Rows from block 8 of the denoiser, named by matrix and row number. Each number is 500 + 40 x the weight over its row's rms, rounded and kept within 0 to 999. All counts start at 0. Numbers have three digits each.
# v: cross-attention value (model.blocks.8.cross_attn.v.weight, 240x192), inputs 0-191
v.128:520464523496428496494484527505497465492439439492545471466480538461525516495558540563535463568551564492525458537449515460457465525448457439521539495539488495497556477498496456560476475480477467449441442498509445528511530472532522468518463482490494460471532541419429517447553462470464469472478477471561503487534439539449496566439484517479408469507496449460514518484583513606549566528507504524494431531563514480441515575448449548517452501555494581503505527545470508543448489474521525425525506434476526503571542414520549507470454480512529555549435455432464491498440513530469447515
v.129:548451525457508505439436483527513531542465580470435538492506437502451542528505461470547527483502531417531447549450536479522528503503519520506492488492531528569557504447498494553436458501450536452532479509512499489535513465606452515456549468497560528575575574444454471443468449573504489587531555480530479462441515514486475544499479500485493553457487497498528484497495523489523512596461448561430529483499524499408432557519469507462468515548464452530552470495561532544510501526487430516537531454529514510427514531417453447530490521517426441447492472517468483485529488456564557463
v.130:485496490478446514516512460483442407482510484449503542549485568500520573508486480491488452484506576456511506403452585516540487465546467520599515506541545425463406499533482479449449460543548486516542531471524427466436537564539485504506502510421513464441424489514477487462485463491507483503456570535531460451478470492450592528552477431565560563519522530423486514496534454508503528515451443566514475531484484532490507502552522514536509511530529515494429487482476499543473579525470448517437545480505545480528498449470494454573475487558477606495470475556511452545489531490542527501
v.131:573476530506556535487517475509547502504574516546482493538517479523491535575558507471476506518586534586523512572492409497464542437438442472493516589521428533463465499500524472546453480441445510448432484537482511531486485479467557512552455475458494420506436486517458459496553489502521511406564505509455508540465449494436520467539497504498498503542530546504470528482483516539490505531531542454542569470539517534516509529502510490521522552562547564414526541483516457549562507541470488582524451490533520536497454486470507523555475414549538516553565498489428409444530528452488502567
v.132:444540498532509530499518456533483511447518615499436539558503538463511479506583459510552531445460464580477558541493510502484506494446485468506519535515513431492489477428422523486510527515410421550507488530468471451550459538533459460432500542485454517540474529469457414465530480504471480546451459477559554470552519467439469540462525471501566489579469411490516509476495530499518529581531457521449493502484543531436494511533508484436495514590534540441475507483526485531471476465578482470469469473516519542518471537494547456483517507527421536389488476524450517511590518563516540485
v.133:529572511507489470444490472547482519603493454558491496517480523468514522523515416511492439455548449506547415491516486562506485488545463521495549553578451384557477491463489514471544463486543530505569472497456505427466530505430473587476433455496470539510517522533512472520509533457538520535547544548461487473531542437470476558503432517457536480547445532441526570506529511530487504477480450536434435553493462508489510539459476449487509530516519485434632517515563491464531520500430531483448482516541486437509488514472518459514507418471511531462523459482443587530545511484532494551
v.134:518468437433468510492454519462543506542525503531549431547464527532513506486528526528551468458496511567535453511531482469594535491455584525472457517593557518572499479549511496492479465534485487514544550478511505451469495497440541507504522457464476478538546507421456459505443429453390499391550531464544559488518524489440567455487498509471505529537542454429471487488563504563517501458480500445591467506490534502509525470515536520431509562544491485466531480503554578554554528489531556498545426530514529449547478490455472457537452474568539508502479520475560498516540449535549541545
v.135:543506499501487568503523489480536433500481570571427566466487527489516523563429509536551500541511492490430551517525450524443555552509543508465533575459482503462542477505507453446503526430501455522455469557515466473459516476452535444476481456553553526555549502564524503447466435468544440458543541468478531569470510422503397542511540487444530440504553528544519502425480527532453523504480521502500528417450522517469508481521510472554526483524528422536544481420550434517479429499485519566549434524451525463481482501537490482478461561462487486479475578471489500485413479535549474531
v.136:483515442500506457516494521452500545459545534573413521495462389516451491431579498456524449552493549514518476508503555452405485473539512528529555496569534517510490455509469490485483467508527473445560456514455523531550479539552527548490499491560412512520527555467489529446479564493473474530466551511548504540547492534571499452504539481511490506567510565541514548513539481572558532571496521490496508510467470580512447522505431511490459569569561422506575531485467455528473452468483539441466497517551514490455468444468516520517475444468474473388462473482468475505484436553534463521
v.137:480522497447470501536551585579453517507485550434496487445533479499512458493505506446501478506504577479549475496501475472484431537469500594526540454525408474519524522524499518529490408493559507456420532458557461465506532489518550511443503589492553539447531507418451448521509539489499413573467478511549523490542449457560476551500475465478446458490541489427571475506396487468507516516460456493473449455564471483518539494530456514492506481471541540495490466489486537481513513562513415516545550460495497524436536477511447459431494541517542455500465479529534590503499411518441488526
v.138:446506546461528489584458534433491443502550477521455568502448481486439445415531514413495517491460466473466520510461512543481441516547515437527482471444574501494536481554563551531516492495582506493463499496529562531508486492472484471613475539482548464581510567507497559484443502493421522487520450496497572472507558478527590519464534479546511482497485488508460404447560474479470497538542473477494484460510453579491534480513503496513453524512507487500487482503485461562509488479528488485522574539414511575457554486501472469557423571465521489543421490487427477506498538551554446471
v.139:491492474409483447483504541556414511507426540438542476483502523552516579456508456478487507447567538516573480476493452429515513454449518421434508498524571414555520508483509530544462511531544472503530468442459438500468446523481515462443511524519483579509566495486543495544458473489428521511554530513462490523540436533408509543518527551450534534519448556484462454500517418490507491532459492497523468484506431505501546520478468561383516507470545546436523498541462568495480481485477511518529541505526429442473424471471546508518487509519473514500488421481484466485587527531524557475
v.140:414433435528489424530515503474517478483448519474501515521516507515528508531509432549519580535533490473478467527498489461548494523522476460525464521498548560529506531420543485512527521529497462485533398499486518558473516505496420511541478424509543492437496526460548494508465483543472490499464506440488552496489506502452507559541560500482496533485468482530463516494406544466461488474445529504504534566487521490542513501570449538504557510589560557504490547591439498520513462453594458474537410566500436493521576482491505467528421457516505531433517516502462615459477424452428468512
v.141:489524579597438497492575532553467504391507495489484469483450487535521458498516459469489559471466441504503502488508518534566457547516500520510511511456498546469512437514414499570385547442515451508494463494484459491498527502527492451459475506491515483557583523552528513465499510443427437419559483469525461498436589503596508471437521563483510609505559521517510503482485522476513528517467471464536511585518493540543504560532474528517461449547503582539478531459492513519481502504536523469521459468468516501504471530560513495480530576472434522507517468537474470563544445564556534476
v.142:530477434432545449437486513558463587438510509527560483493521522478515528477497471470553496523457530487576536479412519578498521494476523504544498470547450572514477583473476473549471458490547459463556486479513473440505458546517499477520455538515520502487545526510529526514511591477508513504512454496527496583515449568527548413438490517468517540454470446498527577508478538488430438463431526493457537514527458522511483502591494419488575443510535519513442561484453521554473503454453459428543537520486548447485487480526524423495478541500501521492442403497441485495510473519579457501
v.143:439520463512547452501550517479516455544500498530491478570555479511503557470539517574607522443517498458525514471505540525517554450495521539548485539482537479497546549472562507548498448568552498440583485579466510566454517545471491518522503398454489481561472472463539567519533499549428460569499508469458529554457480475499492465430478434433492514525543523533508497449524442468472526553442528536485484525465479477539495449557448470482485575585431538456488529447482493432456526517515470513557558536468465416521549465469473466480534534503465494448529437454482545518475554543524488483
v.144:467537540589509515517470539447544547466421431480499521444524434442558514460443519449504559470522493557522441562471535464523534495501543444476505526445496475517545493534469536541459418513528464455446542539509569525540540559565511518476478467539523497480516535516465444563526475504471597473508518471549538560541568436466538542514515479419529531513465521542454527478554500527475503537521464483498515512519467537541441589425451409447493427417485417549482536525496512490514501551548484510493491496572509534524518460490558496507481600511462499483522497458466446481456515483516538518
v.145:508525450481531541530514590519543530440456559423476499548465570529483507484481477510520571510537528526533500431472499487488431499516536466539486440491505452515508476458522473549473508504461495527515503554563521487513519492494549493457520473526500551454468446492537462571528496484505606476557483573503478489536444534477539428523586571438560554508459513519488440501544537534543413450491487546429464556526460500522582520488524539427458517465429467560518513501517546557455468499513430475516481470509463543482575529417495538533575471540498544538534546463515511536457515537541522595
v.146:531497517540460521427527497463462512526465478538552494491563469542477545437466535491539461481510502513442501469454505537500424466504507502472501465509541473483406488522529459442451483455448554541557554452503549576531527524450539418458477455495502525472551427492497488529435477541506458533490497481523492447455578476535439504547490571465536462564445489528472459536462495497515450452432496463497514446449514436565614482477473481528486477558565561551474494544518403501474480438466471503480414569490463512478450541523551454464544519501478500561532516486460439473540449442528522465
v.147:486528479515462501496433481521461476505420498512511470510508469476558581559471477491457548437480478494437517489482556503513508539511553500517510545425575580498529475448419511492484536563544512435517431489575487464525492486535447509503527530537566502445522433470434504482474497433537452470527515535523574462489436463520573534563526436559530534518495478503486408555541491540440513467440467514531490494505494564556432558469456476434452563455484491457528553529545509464535477531497460585509511552490517481523562503478441482510550455531483504481538456574473580516532426478509543526
v.148:512583459469545559523537568490442466465461524481472510494484451503431530512544454568551470492499502495592498555449516475469445529534483475596556500462503489426454510492454542557435426492530564475489566477504472475457458570478535519516454497493533527484511464474535452560528496500448430537512473482421499579490420474427537465420511453499515489519563527528519485471494461529540484451501493502477470553438502487495500537447444559454485503483532511446482508537430573528505565455531534535530517538538506536425521491410488454593466549526489516465461479480457461475451515541522464500
v.149:469420516525515515491511385422521527508521517524480472481466462492535534505522549495546511438448527556538440469513524471491587466524524486495465478451526506504524485467467496544542559501517490432466421467560567509507454521524496545519454504539504543471536473521452488489446495432536540462502467416489492514549484530478475448473441519458521489459478445551513445557485514452439526550471484518569553420477510520522426559502519523519488469473496564445530433397528516541551537467506580465565578529521445504511456517529522448581494434542487522480455498491477517433443556501448465569
v.150:478524493490550496432442473507571432431551465503577533517530488449493538517441507504487475521469534458550439493478467497478561466556494490471545503545474542521555538462525503543520460550548498538478531454498581437432499475492436496536466572451511512448564449502476467534517449479594544502448550499554495557460530488545558539533518513459466576489549546491525517513537553506468533521571451515531486508586514496479509537464537482526521458475483532515527486599512622526516455479514516500480516541577500459559520530460512546491537440489415484454484506571525474541455462534553559544
v.151:457502539540446507532527490502461484518492476500465483513451452486422536517491478468534541474603450481541522527505538510455556480504530469529498552493560487473461535467495451443504527545464528515460470555455525456527560515558463554567421421567471516511457470455524527462460476436443512448510486520520505587556417424550469530499493541447514452502494517515444480498440494480445472446455507538535428473524526508574503568438507493510495507509562500441508453485506525478438476512412423549472477550492449463401467475554516530532490520550577495450551506492491477415480457445490476464
v.152:581481484498490470474479480555544566516484455569550499501472530541444517547473501519488505494478463513547557578496556532516562476460551449484481514499438515495469517565487523488486445357469488513499514484432536546513509438490422437472500489532576441486562517488484473455459450534480490538535433423525501450458506482540547535565432549480544560503476457466511490555530429507465512424476488501449485416499481514537441521451571551531469507436502439503492502480447484527536543566502458547467513457464523508488503445564532485440517556527517495425570526528489501488536489453528431495
v.153:468503526469477480545526526526559457418411519507492422476520490554476520486514466534552447493515542534460532509560441496386503540482433475576515456498520579512606529516486461568548494539516515459480506514503505511599564552502462564550571527491467533471498563532483470574577503502476474487500541489515504489503529469487469484533455507481489545528469566541534475531525508477527547468497508476511528483483491455533554563527466471549553443559519476494477561467443457507463527553511538501535459501533520412490511437470546489454480566542502460430480554520510417552530448560493567449
v.154:533460446499461525440465461507510494496478521635490520531529454462455546505527472559504509529508543407467512458468499540523534508511586551475480435502442550538538494466470456546477541580526473518519524458462576545562548509480530519507477486519523454415492473494452453560477487526494480511450494467518479558532459585501530520516487494441535563546459508447555524466620484551512477436425557512546491462474510512551551518440512516457493512486490525507516539564521528563478429516482429527482525489554507528479564452513457489485448471523496415535464478555520432498445547555495547503
v.155:553521543469457531515485467539509487480510454548534442543497510432508524483497522410462554542524515493541559468513467550529504469534525512523446504596460544485516579510517482488525451523474555556487453514576482458570443447533531523520477505439451532508448437516535450525424484559514507531518481509498436450558503558542534499533489526486497466508530475512516479512435537462540467482467547489565465440484560498563456501473570510497438480453537581521525574539485540533569589498524522524454485534546514495573426533467434499439551583548500468504530491498562482453512502441426530555
v.156:521495513512477476512504492485475576541486524442444452490459453508520499442568470567585451519456513513463490544536552486500491518500402493528462533538566514486451469499452542572519494473499449529499449505545590509500447554518467515502503431561438536476494511449541498485496479543565493416454428509559563408454449536444503458508489548505493444552522446500438458481520495432555456538491485557572471523517470456513581481559461451451528478505493496489443482454547474524545479453473564484493518526494436502499580528549472537474452511453453420533512503447483476417488533516494540486
v.157:466492525440556480497496504521469582477508557518489462467523481474456567572500500537425488484508481504491456508553509449426542491482494525425494513505509561461493530479457526498483529509475465472539465514508464436491530451524565484484463500472527555502551541534473543495446455566526409511442515444516470475440515543490527527533522422485405514459525527547443450557547454439530391576466513544424483439519493480447500521541526530526557548418543455503500545455547444522560546495483485457461511491406473489473525562475465435486553472477494471549461492519526525437457431473559500531
v.158:524460462506535478546478485547490603486460499514523449526439486507491483509452503454631457521539504499575542493487454484534506521521474436536560486489495476479567542490435517465437590457481523523573429490438517544495419511458425450464504506471537502497528512436456522540431561548492503508487554493475506441470516462461505423499445565532536457433483479548509579494516462471556523454454502456562492512513430519578468519532521600496501541510487525446591528480532483486460431573458502496542464478551466469511530503506447500490565517533496546547545519516493503513533480469537510470
v.159:539456490559412500547481524463489489493476445495549518460501491520450521420495524426452492473493498569571476562512442501457574587545484429565441553556500403494481483519549443456550465481547548458461486435431501458499431440555475515503544483467544524449562542474449501523499517497485561507539477524492427468436461492527531498451499484524506479440490489511458489505449533492483518410538554463481472547551523524488526463495492479447498520560550517455454519518578549540424500471531537490533518506483541517509447491507499511543469452471556520564545460463433465473545545494536569445
v.160:486585493408480524529496530455447478537508528534524498503483540470486506499551504511518507529555513490435487466423478450578483539478522499584457504561560433495570487522440532461396449568473506445564418510438455511529474459446505409436452533483435490529510561490464491453568525492478519484500528589465513466507463486492500491459585495522520556468490479457470548536444449528532510429449536546466477572477472484427449512511545497418476529512433498562521473492474449515503455495500480498510432471485450491468468485501449552498556512501492501439444456508475509447516503557477548492
v.161:515522463464544442506473500590553460491488485513534504499548445495445505481468560465504586473478428496522529481546468443518428448461561535482561472552456531520531478516502488465538466470518504502435527499484503488542539467497490485490477456548507467550426490555478484513548513537528541500540449481451579447464447521474449490543543472508417528413467491561571538546498478573511572554476499439506562443468502554525546452538518507527505530438456494454522434542543477490489437523470425476549497480490455446513488483417533445443476442476435416479512515511444485476524402472483477537
v.162:561453505521486518534488542498531448465524474463490533541470493497411510529532466554603433529514542407537552421561483472506515568435524518547533575532532499467445496550452485460556464519535478490500481493515533538533530511507459471520516497542502479442508512589529541556507475521415408526513512434537495509546498522535473436449500509484494416484551506509491449495576516476437512444509537476539503527457533490495502471446531518556566476552485559524502500523440478548536529519528485552532592544472553456513486549424465557520576451507503514509454445499481424573455506450517539504