From a checkpoint of a small text-conditioned image flow-matching model: text encoder norm layernorm.
Rows from block 11 of the denoiser, named by matrix and row number. Rows with one number belong to one neuron. Each number is 128 + 32 x the weight over its row's rms, rounded and kept within 0 to 255. All counts start at 0. Numbers have three digits each. After the name is the row's rms in percent of the matrix's.
# gate: MLP gate (model.blocks.11.mlp.gate.weight, 512x256), inputs 0-127
# fc1: MLP up (model.blocks.11.mlp.fc1.weight, 512x256), inputs 0-127
# fc2: MLP down (model.blocks.11.mlp.fc2.weight, 256x512, transposed), outputs 0-127
gate.313 087:141139122082121099150137139117132122138137056211128071105168143068059149128071103113182182048150166184125145098099175078156145147142088172117138116085153132090122091103135126068109110105073125152144193126153130085088173112134104116091135124056151084141162148154145096116075112123107142138133104088138142085113105139117114141142106166071127118120095076190101133142127163084084139127116
gate.314 146:099147113133110174144081132176156125122092116139078125120079127075113130176108091112056164176080136102160067074227099134156143185137126144138133111099141156086159112149113082159120165090079116129183166163117072136134181133127140117108049121135138095137147183118164141124094108219152154121124157085153123129139097116087117160113148133168085085062132084083130124121100140106094098173171
gate.315 116:120161132139144090124154093116111172137131115120168107160156179134133122118154187100060170174147144093132104099136123121130111118102121136114144163137157121121144116099144165151080153114130080161146114108129052064223114061159167092154090141122098153139126172150146119184129098098151156121109123123131177144071154158064118104128112129078108178032138143130106066125141090158158132135157
gate.316 081:128122153113123100105086036086119199138123116173083157148158196168149144126150161145130129170076077060112066155108140068097064118129154097136069159124153134142103171056150117182104160116138136192158147214136149091123153115159116149143100120111152135192111134106136123075123084136183179132105151176114143106130136144180115128121129091119101074104095104151112132129137169094156133157119
gate.317 101:124109131110102077146115141124134090137141155143196131136132192111121110141106119118085128097124152115150076115150077111132144162099129179097095168180096066106101174064131147131149179123092105119154077093117121051171163129150089155133117144095108158182133208170092097137076134120171151070179132167132141130145140131007111074103148140131098129038068107181145155092098101101096129115132
gate.318 090:162151209161074083137122068149030102118129173137057151095104108192146171102093174136135109115159117074152113076110032115090139144130161142142156155123138134128127058118106127154106128138092096113159128071134112130115111120088151130116115099197190150139128086155119130141120116123114122102091172150113143091122126143092139122141090185119080055110138090217094135105090103159085099157139
gate.319 094:128171134155124130084109153142131133112133182145121108082112156137135109063140099120084127102152159134100139113102147140066132155153134140092129076166082072147133145084126123119152131115157140144120080123105112139071109134120157154104091129167176106164145206145122187066092073126112084167122100138118094166088147101083140088121105149084138125130109140187140175225102112063140158143110
gate.320 098:094115141071166104159111156119120099122117210117101105089105184114154105096143125135072180081155098201186045137164190106141177135137117131133150085158157110117116156096167088129118134155079100126119111087086113124132123101098124147177076106105177083117110093140072114096114139096149208170184164153107129144156121131080097128118118162086163102136122124120112136155071152167124060083128
gate.321 086:118124126174140159109154173096117100173111163113078124144117131128128181113147170105149126106117127127126131112095126150101115119065106119182095137124095139109144193121139140089121120116138148084137113127134135098056186168185077180165067106111228176198105118162138081118087182108126120122135145132083142135089079135111101096119127079132147163134194138135151151122186166131134148089138
gate.322 074:127098133128115144121114134128110086114149134134138089155101108168102187111159098139111186084110120086106171141130062135133108143171123106134183055079099144167127158137101102103114160121121116164107130162120149111079089134129183105157080169104207106160082168098214165099071137104136144134104143109116090163148150171103140112100092152184134110110114181078137139127141136075136139093173
gate.323 109:115175134116097067060109161103142175081094188167130123131126126166135122158114165185051115116138135056157079145123178125078066136141149179105124137156112139126159114116145085210153154147123126135119112060156099155091198161103191077105087113133144166142176119107134170052102125155098128200126033164169133134096085113107110094117115158123160100131146067141098163144111110069184114143187
gate.324 118:133094129091113089127102146149098177133069135125112108118082066132131145130128128155081176122192154155100159102136098131120055100127145158112113186114100158184128120137111172106137165090141177164155111126169201174126073130158076102157140151128152113162128150079138135079143174133120141090145112106185120149097141109138102129137143140093115099045096137105104172140116132129169127156139
gate.325 114:138121154097135106114136075100131110117113163137200137202119188154167096148130158128059132150152167107094105065089108165142108109108136199153141157163132099124155142079178134123142135126092137125143143109123063096196143073159126124140083162101061141143104147168111085139139123109130144092151147115098149096084150135079163137127127163113156170040098164164113091121104125122089159136157
gate.326 082:152139147135128144088137147168132160103092098139097154119094134125116172122089114099137138149084157090091123104114255117084117164110072126158081147139165168146161119146112126181102132124085125133129156128135144112101122092133118060127123141093077085156164056099170099098109151102142085079117119120148095150155116170116155098141083143139061101185122138095199147109159124104146127061103
gate.327 084:098070181145118076080158085134098160131131139113145150151124157124157153112076117151131119112097150100137111163124092182082144142132126116143113193160083107181146125152070112098131152136100097119170139113144128105174134146114097101099061112084078132107106140186159117147079125191137141081089106153086155115097144121054157128163160128085142086130149138111143135185143136162071084119110
gate.328 091:151122128126160124087145130104135082080103090107133109194077141129104123069160107113103104105150134115121092134113139159086152166106099137206120120102087091153118175142116120119114127160115135108154097074161128122085136131173156129138093119128177133131104199138107094081116097142126157088192082113098168118122121115088107119142155081164115135099182104088081166166084141135104097094094
fc1.313 085:043073110130156121168104149127194122130123163095178133120088086153137127133135127099107108111058042124088181131128159162192112198160156159126130112135118107099127117146118181148137165107194106068072124106125111147121101167153121093154104106169120091105093124180109122192092093144113129142104185134136106146147146117138149143084143121127134139110178167116079134144107151122125064157160
fc1.314 150:175092186102128120121195102104097107145173131179071135122145120154116147112107191088146134073126110100113139165073114172086143103160144134136164126157136111147112121153123174106184093174163128165084104115155124150127099108128113091159103112161145126110191110162105167106148122074158119082101143119035170157129122145160132164118091102094143093133105151195155218138106178080137108090143
fc1.315 122:110132140133090157096161152027187184122178138131129084166109168165093121156160075102152157150142142114102126158117144109112095154064114084144170121109080090160113050137143161125130116179098127138122094073160123124140138096163128156126141140143111108142212162140090167116173062171104161120175152089125130105120139066141189166147133153094164092145148158109144080077124092115113134084112
fc1.316 086:148133153105124129140115119132107170162151089112074158103097118181126130085049115105130089124175127109139106171138071082122088119081146116168145114128168146151097155137113139121178166178096069156157102134115172100051178158157132101163158125100055183109119108191091181140082092062115162136073101143100130118137123126214134143183151124100079099097097080144159170077128147147162110180145
fc1.317 110:133145173127115131118157118112119097130115084180105149100128151121128128150079107152063126148123174060102077100093129105123135149122092197201120176141140108098091054178071165123143142134115185066113164169117055102112085140146091145058115124102174099139177133138171176130166123171102120106066128139082125154085107136114149139156149147113118117105190115138134133134134193141142118148108
fc1.318 081:132146120126202152069119198136114107159163086151127099151123112119101102157082087152104053104121145156148069129101125099138141152098094136186102142139102146086057108127124129155128159161077105125147122140140159114089131101130123173082085146065091185099160131127151117140132109151161080112114144123127203118081110112116136084051170080111196155088190137094088158113117130184112111055173
fc1.319 095:086145130129064115131198125135087100170145111116177141162088101147136107178157128117095145131134163082146160135175154111165165090149095057125129118119065149082122057109121101051109101120135092194172153092102139057175123149085110141165150116112140140160101068133066132133142207160159145093158114140118159115121112082112176119092110145152131102101177099104112102137134131108124121176174
fc1.320 093:141089142084115145137143072059066080068136086166127125142089131148155132156170126145113122119116169141122032104130162115030180168128114163117158180112082101108102166127172168084114120102116127177164111138108123127135130129109137177154102153111229141132124131122115114164137172132139137175142135131131123146153115092102094151173111227155073097137147140106145181108122145111107120055131
fc1.321 092:119120173158085129163169155104132125154076144116119147132066072078101126139129177181115127156074162111066162104118134116106120134090109103159130134055158120169134210130119169129078132088157161141149107051203128096129163101081068141158108088086097163134137120107145060124142123107103176117128106083078137111163122141124147083125127145137151102150138139072094122161171118115139158115048
fc1.322 081:157083101088104142081146123075102134121084113112097154101127140111133175154132118106095128067132095109094167138130152144127142137145082163137122135150080094135152131094135137194140118114114132093143128111194144184110152116122097110147147095106136094118086139091133092128051165087187047095156119060121115121145115130180076104169159176093175094157166097161181126142061154135076117163144
fc1.323 103:091144210107107083113098118165112220100158132148151171163172149129201123155111136109104092136133099113088091175108146115140104103120152064121120193164130154096089130106132133165200096172177157106106126117101071146175129146155139146087144117108121143149177143106144106125080134137189142064125078114153165111092113170101146134013119056100132133064134104145100112115120116144143158163137
fc1.324 115:063082175119152145161099166171074097104079158071119121144098138143130106090110192111111127098089119112102113115155156139146113147143135090151169086173115175124134152063186111112118120141148146082127120103153144127173122091097203177114100110142132140107098175152150121123189125110133161115166135127142103133131133109169155134155113138063143124136161145202097117080085132086116123126142
fc1.325 127:133088084089148117104186151127114114156151132117116083152101137133088108206201128165078089118116100130035121091130113175098136132127161127112195132143102141147094119096174173118122160104149107155161088103134129139124140067160114150131091157078130109197109061114195085094098056146129097132125122104136106063136128127128139188167123130121121174085146219131149081148168149135134117101156
fc1.326 078:109112140133124141146100139144118129095095046193159159130057161099148144154142144096115112147133176118108100103158183098135125178131122134172062117131164159136115139137170148185113118135095124131118132120128145128148102069148128075085108110084157126156175123119108105171133139076107134102114082180154129103127063138063088119125184100108059123122097137120150102117081110154097111042106
fc1.327 082:080106115187134127131073090154110134169149146125121169161121106140145166149133175114062112078109135169075130172133073200135120173144130049095154125150112118115162162119090124096149086126078101047142116160114165147168116112157100132122066098174101136167161142124217142179093068110123124097118115147137152131097165117060135133155152161133078133104192114140180121150117110114120121123098
fc1.328 085:137133141195180163144169156135145133137074088055110147139125158116078188139127109124129083113115155079125112151099142153133156168116156089211149128143118158162098119164127125080133158094072057158184084128128184144078061184173160127084149122178120108158091127085137112088169139097098164137158147122139072117168173116131148145141111065152133131129109082063065090197070096108175150159128
fc2.313 084:095139134141117101110125139117160138148131156140100148095107122098178115128131127128155169176146134096126146132110079156101161143172127159116141150149118146093166151141184147161144097163088186162110148129123086130158176083139073124102142105199181086136120117134134099162128074143097099137140118198107156168101064141151162129192102168109144161137132163131099146104100149114189135142139
fc2.314 154:104183086175141094157102134176142106139099127122104095122123153170126149125143093137164138092119151132134116074071123137168117179151113136128131076157070074114129184112079093115108175151170146125150197123088143143120122092135110180109146135155135080181154089142109132138100106209085158104094128106122187107087133103157154171097089116137114143156064102110163147153174139177119151153077
fc2.315 120:128152084140148139158105144147072064139149129136145135095149141149117117184166130093095104120180170102074199102094145171061057108111105100158131105173088146153128114115124054143142134140172120115092155084164131101103136136118120107102158097109119131142171117163161115139163170131101128134114115151109113165125130098126132141081123154120081145109141149167119011141132129101149137174156
fc2.316 080:206085100132134127137096116126126072116082109171035101151157139071121134107080182165155141154161142145158171154095129144147103097133152163107139155117176141165128128105142148129124111207124104093103131140180163136179127133133127143103065112154255090127154157112122086095098155118107141122099158142118101175112160108219094101142102158092123116162105155143105130174103118133168144134114
fc2.317 110:135141134156170110104099098140082120157124103157065167151161122120141142116136132127133140184167129112144151090095103086097120118166109150101124104097116074119100148188111076101101104133110156157169062153084136133142147185209128130195143168116081207119176131107171071103081167110143121117158123177152104086179130126191144103130070138133142055177131177168113139141111213116199159145143
fc2.318 087:159162115132131170126157157123105148058142124089149141102119094134129092120100170063163129133129133099134070178154054083116075185117117151119085132111117072104105168133106189154148141098161130122134107145135143154147181094122121104094144193064132160119126194077142140128135172114144116137174138165034158073139153131106070119099103166120093155175110140103155140130110103107109155109076
fc2.319 096:125136147146115199178114146144137085133151132064110121022099104165097119164196125101113119133113120168115100076152160156137100117082151085113105100145104143089170168117123097103108140130170165128112094175105039116136131184094150133120196116124106085122141116142115157163154122169100078098159154112086171139105109115132146099084121154139159072088172109129146107061096091170167148126108
fc2.320 093:105091205109102153088116133127122120105175131144137122136112093129143098099070150147103146087110138057107139184144062132082095140123148125129132114136194103047125106098093102083209112114141069171108158141089190153089165074145136158115079150085116120141140082155150154100132098112167163135128164088148151084187084145115109130097163133131102125108122126149112103141185114128154148112082
fc2.321 088:113197117125089114119114166186109114198180123113099139100103120053139114089160091113116165192157082111134133104070101144127115063035115107102121095114122122093110115143179165120109061129201083113102161097086092104170089119202155146100122155080104122143126085101051150140177147094165110116126124166116141136100128196114084117109140103162081139114133146113068150126126140095145156191131
fc2.322 071:069107083135193092112117114163157147158105096094121119149129121163111164170135135077164174153177126159151161136087144105085143119055092091114138093126163149136129144053112130141141115185178162146156137120118177115124093127144166168119121106157199165111174130155108137143119160134081135121089175114064133130165158168193159155162101116087102058145138158120114139142095102137124105084114
fc2.323 109:136145157171080113195145173163116101173121136163141150105090118128160148109148159140121132192131125125089155097125083076119138175136142116078099080123106096063114156073122123147119138166076120104176126130142050119085142070082124096141143193085073097113165108083113122126116187094126140101183147136117144080117131077155101099113162121124072093182129142090117130118119102096151110102107
fc2.324 114:102153141110165117058161171093146159113141116151115161123102124135057101140078075138152123137122128088110157119135062120131145130147118089150092170120110113075207134106067143150116125156126134144145162126152159078182122074128076164109120111143201090148130111170138144157098096140100134097142133138132087182187106151206159122142129151142112111148092123122142151146130127139103148130131
fc2.325 119:102143160108109146144121129162135114129080119104075145100140147123125124164148122086083101116172177127080158155130104112151095088085122167133111096119136115167098140098103120146129094130114089124074129131121165170206084126053132130121099214125163136167093160103123134095086161132100085187137159119145163185172113163149139102191077170138132147096137034187170137128189163108079153157155
fc2.326 081:156152173182127072129117129066093095094141081149097119151147096130078098145122120147112137129145125169094142131159116087129103163132168097112118110120108052076123146182112130186164132061085138137116161133117126112110131130082134147100068077172112075118127135122151107094141102093180091059104073138141159120174131142075137138115174148128196111129117123134112123118097095097130137179118
fc2.327 086:116129107165143193084097101078129177180164114046114147181179088146119133123144131128140161118148174133145186171146153189106120160163186052111121110134154098168159121096137155100125143111147177162133133103101129130119104126207150166080118068172173157144105100167087192096118153160157108082170151111144114176122175099059131154128131130095102127135060132111139145142082117124051121187089
fc2.328 088:102147149104118108140113169160147184104110093127160144108136112044178073119129106111174153126119171118080102150088102169101173187124072113152132132130107159143097105142172157128115122100092161155173135159112119078166171142157137098148154075152105147131183095124074146127072063081169140193120150117067164138127132148131099146161125101165186136186124111092149141119103152101145163156115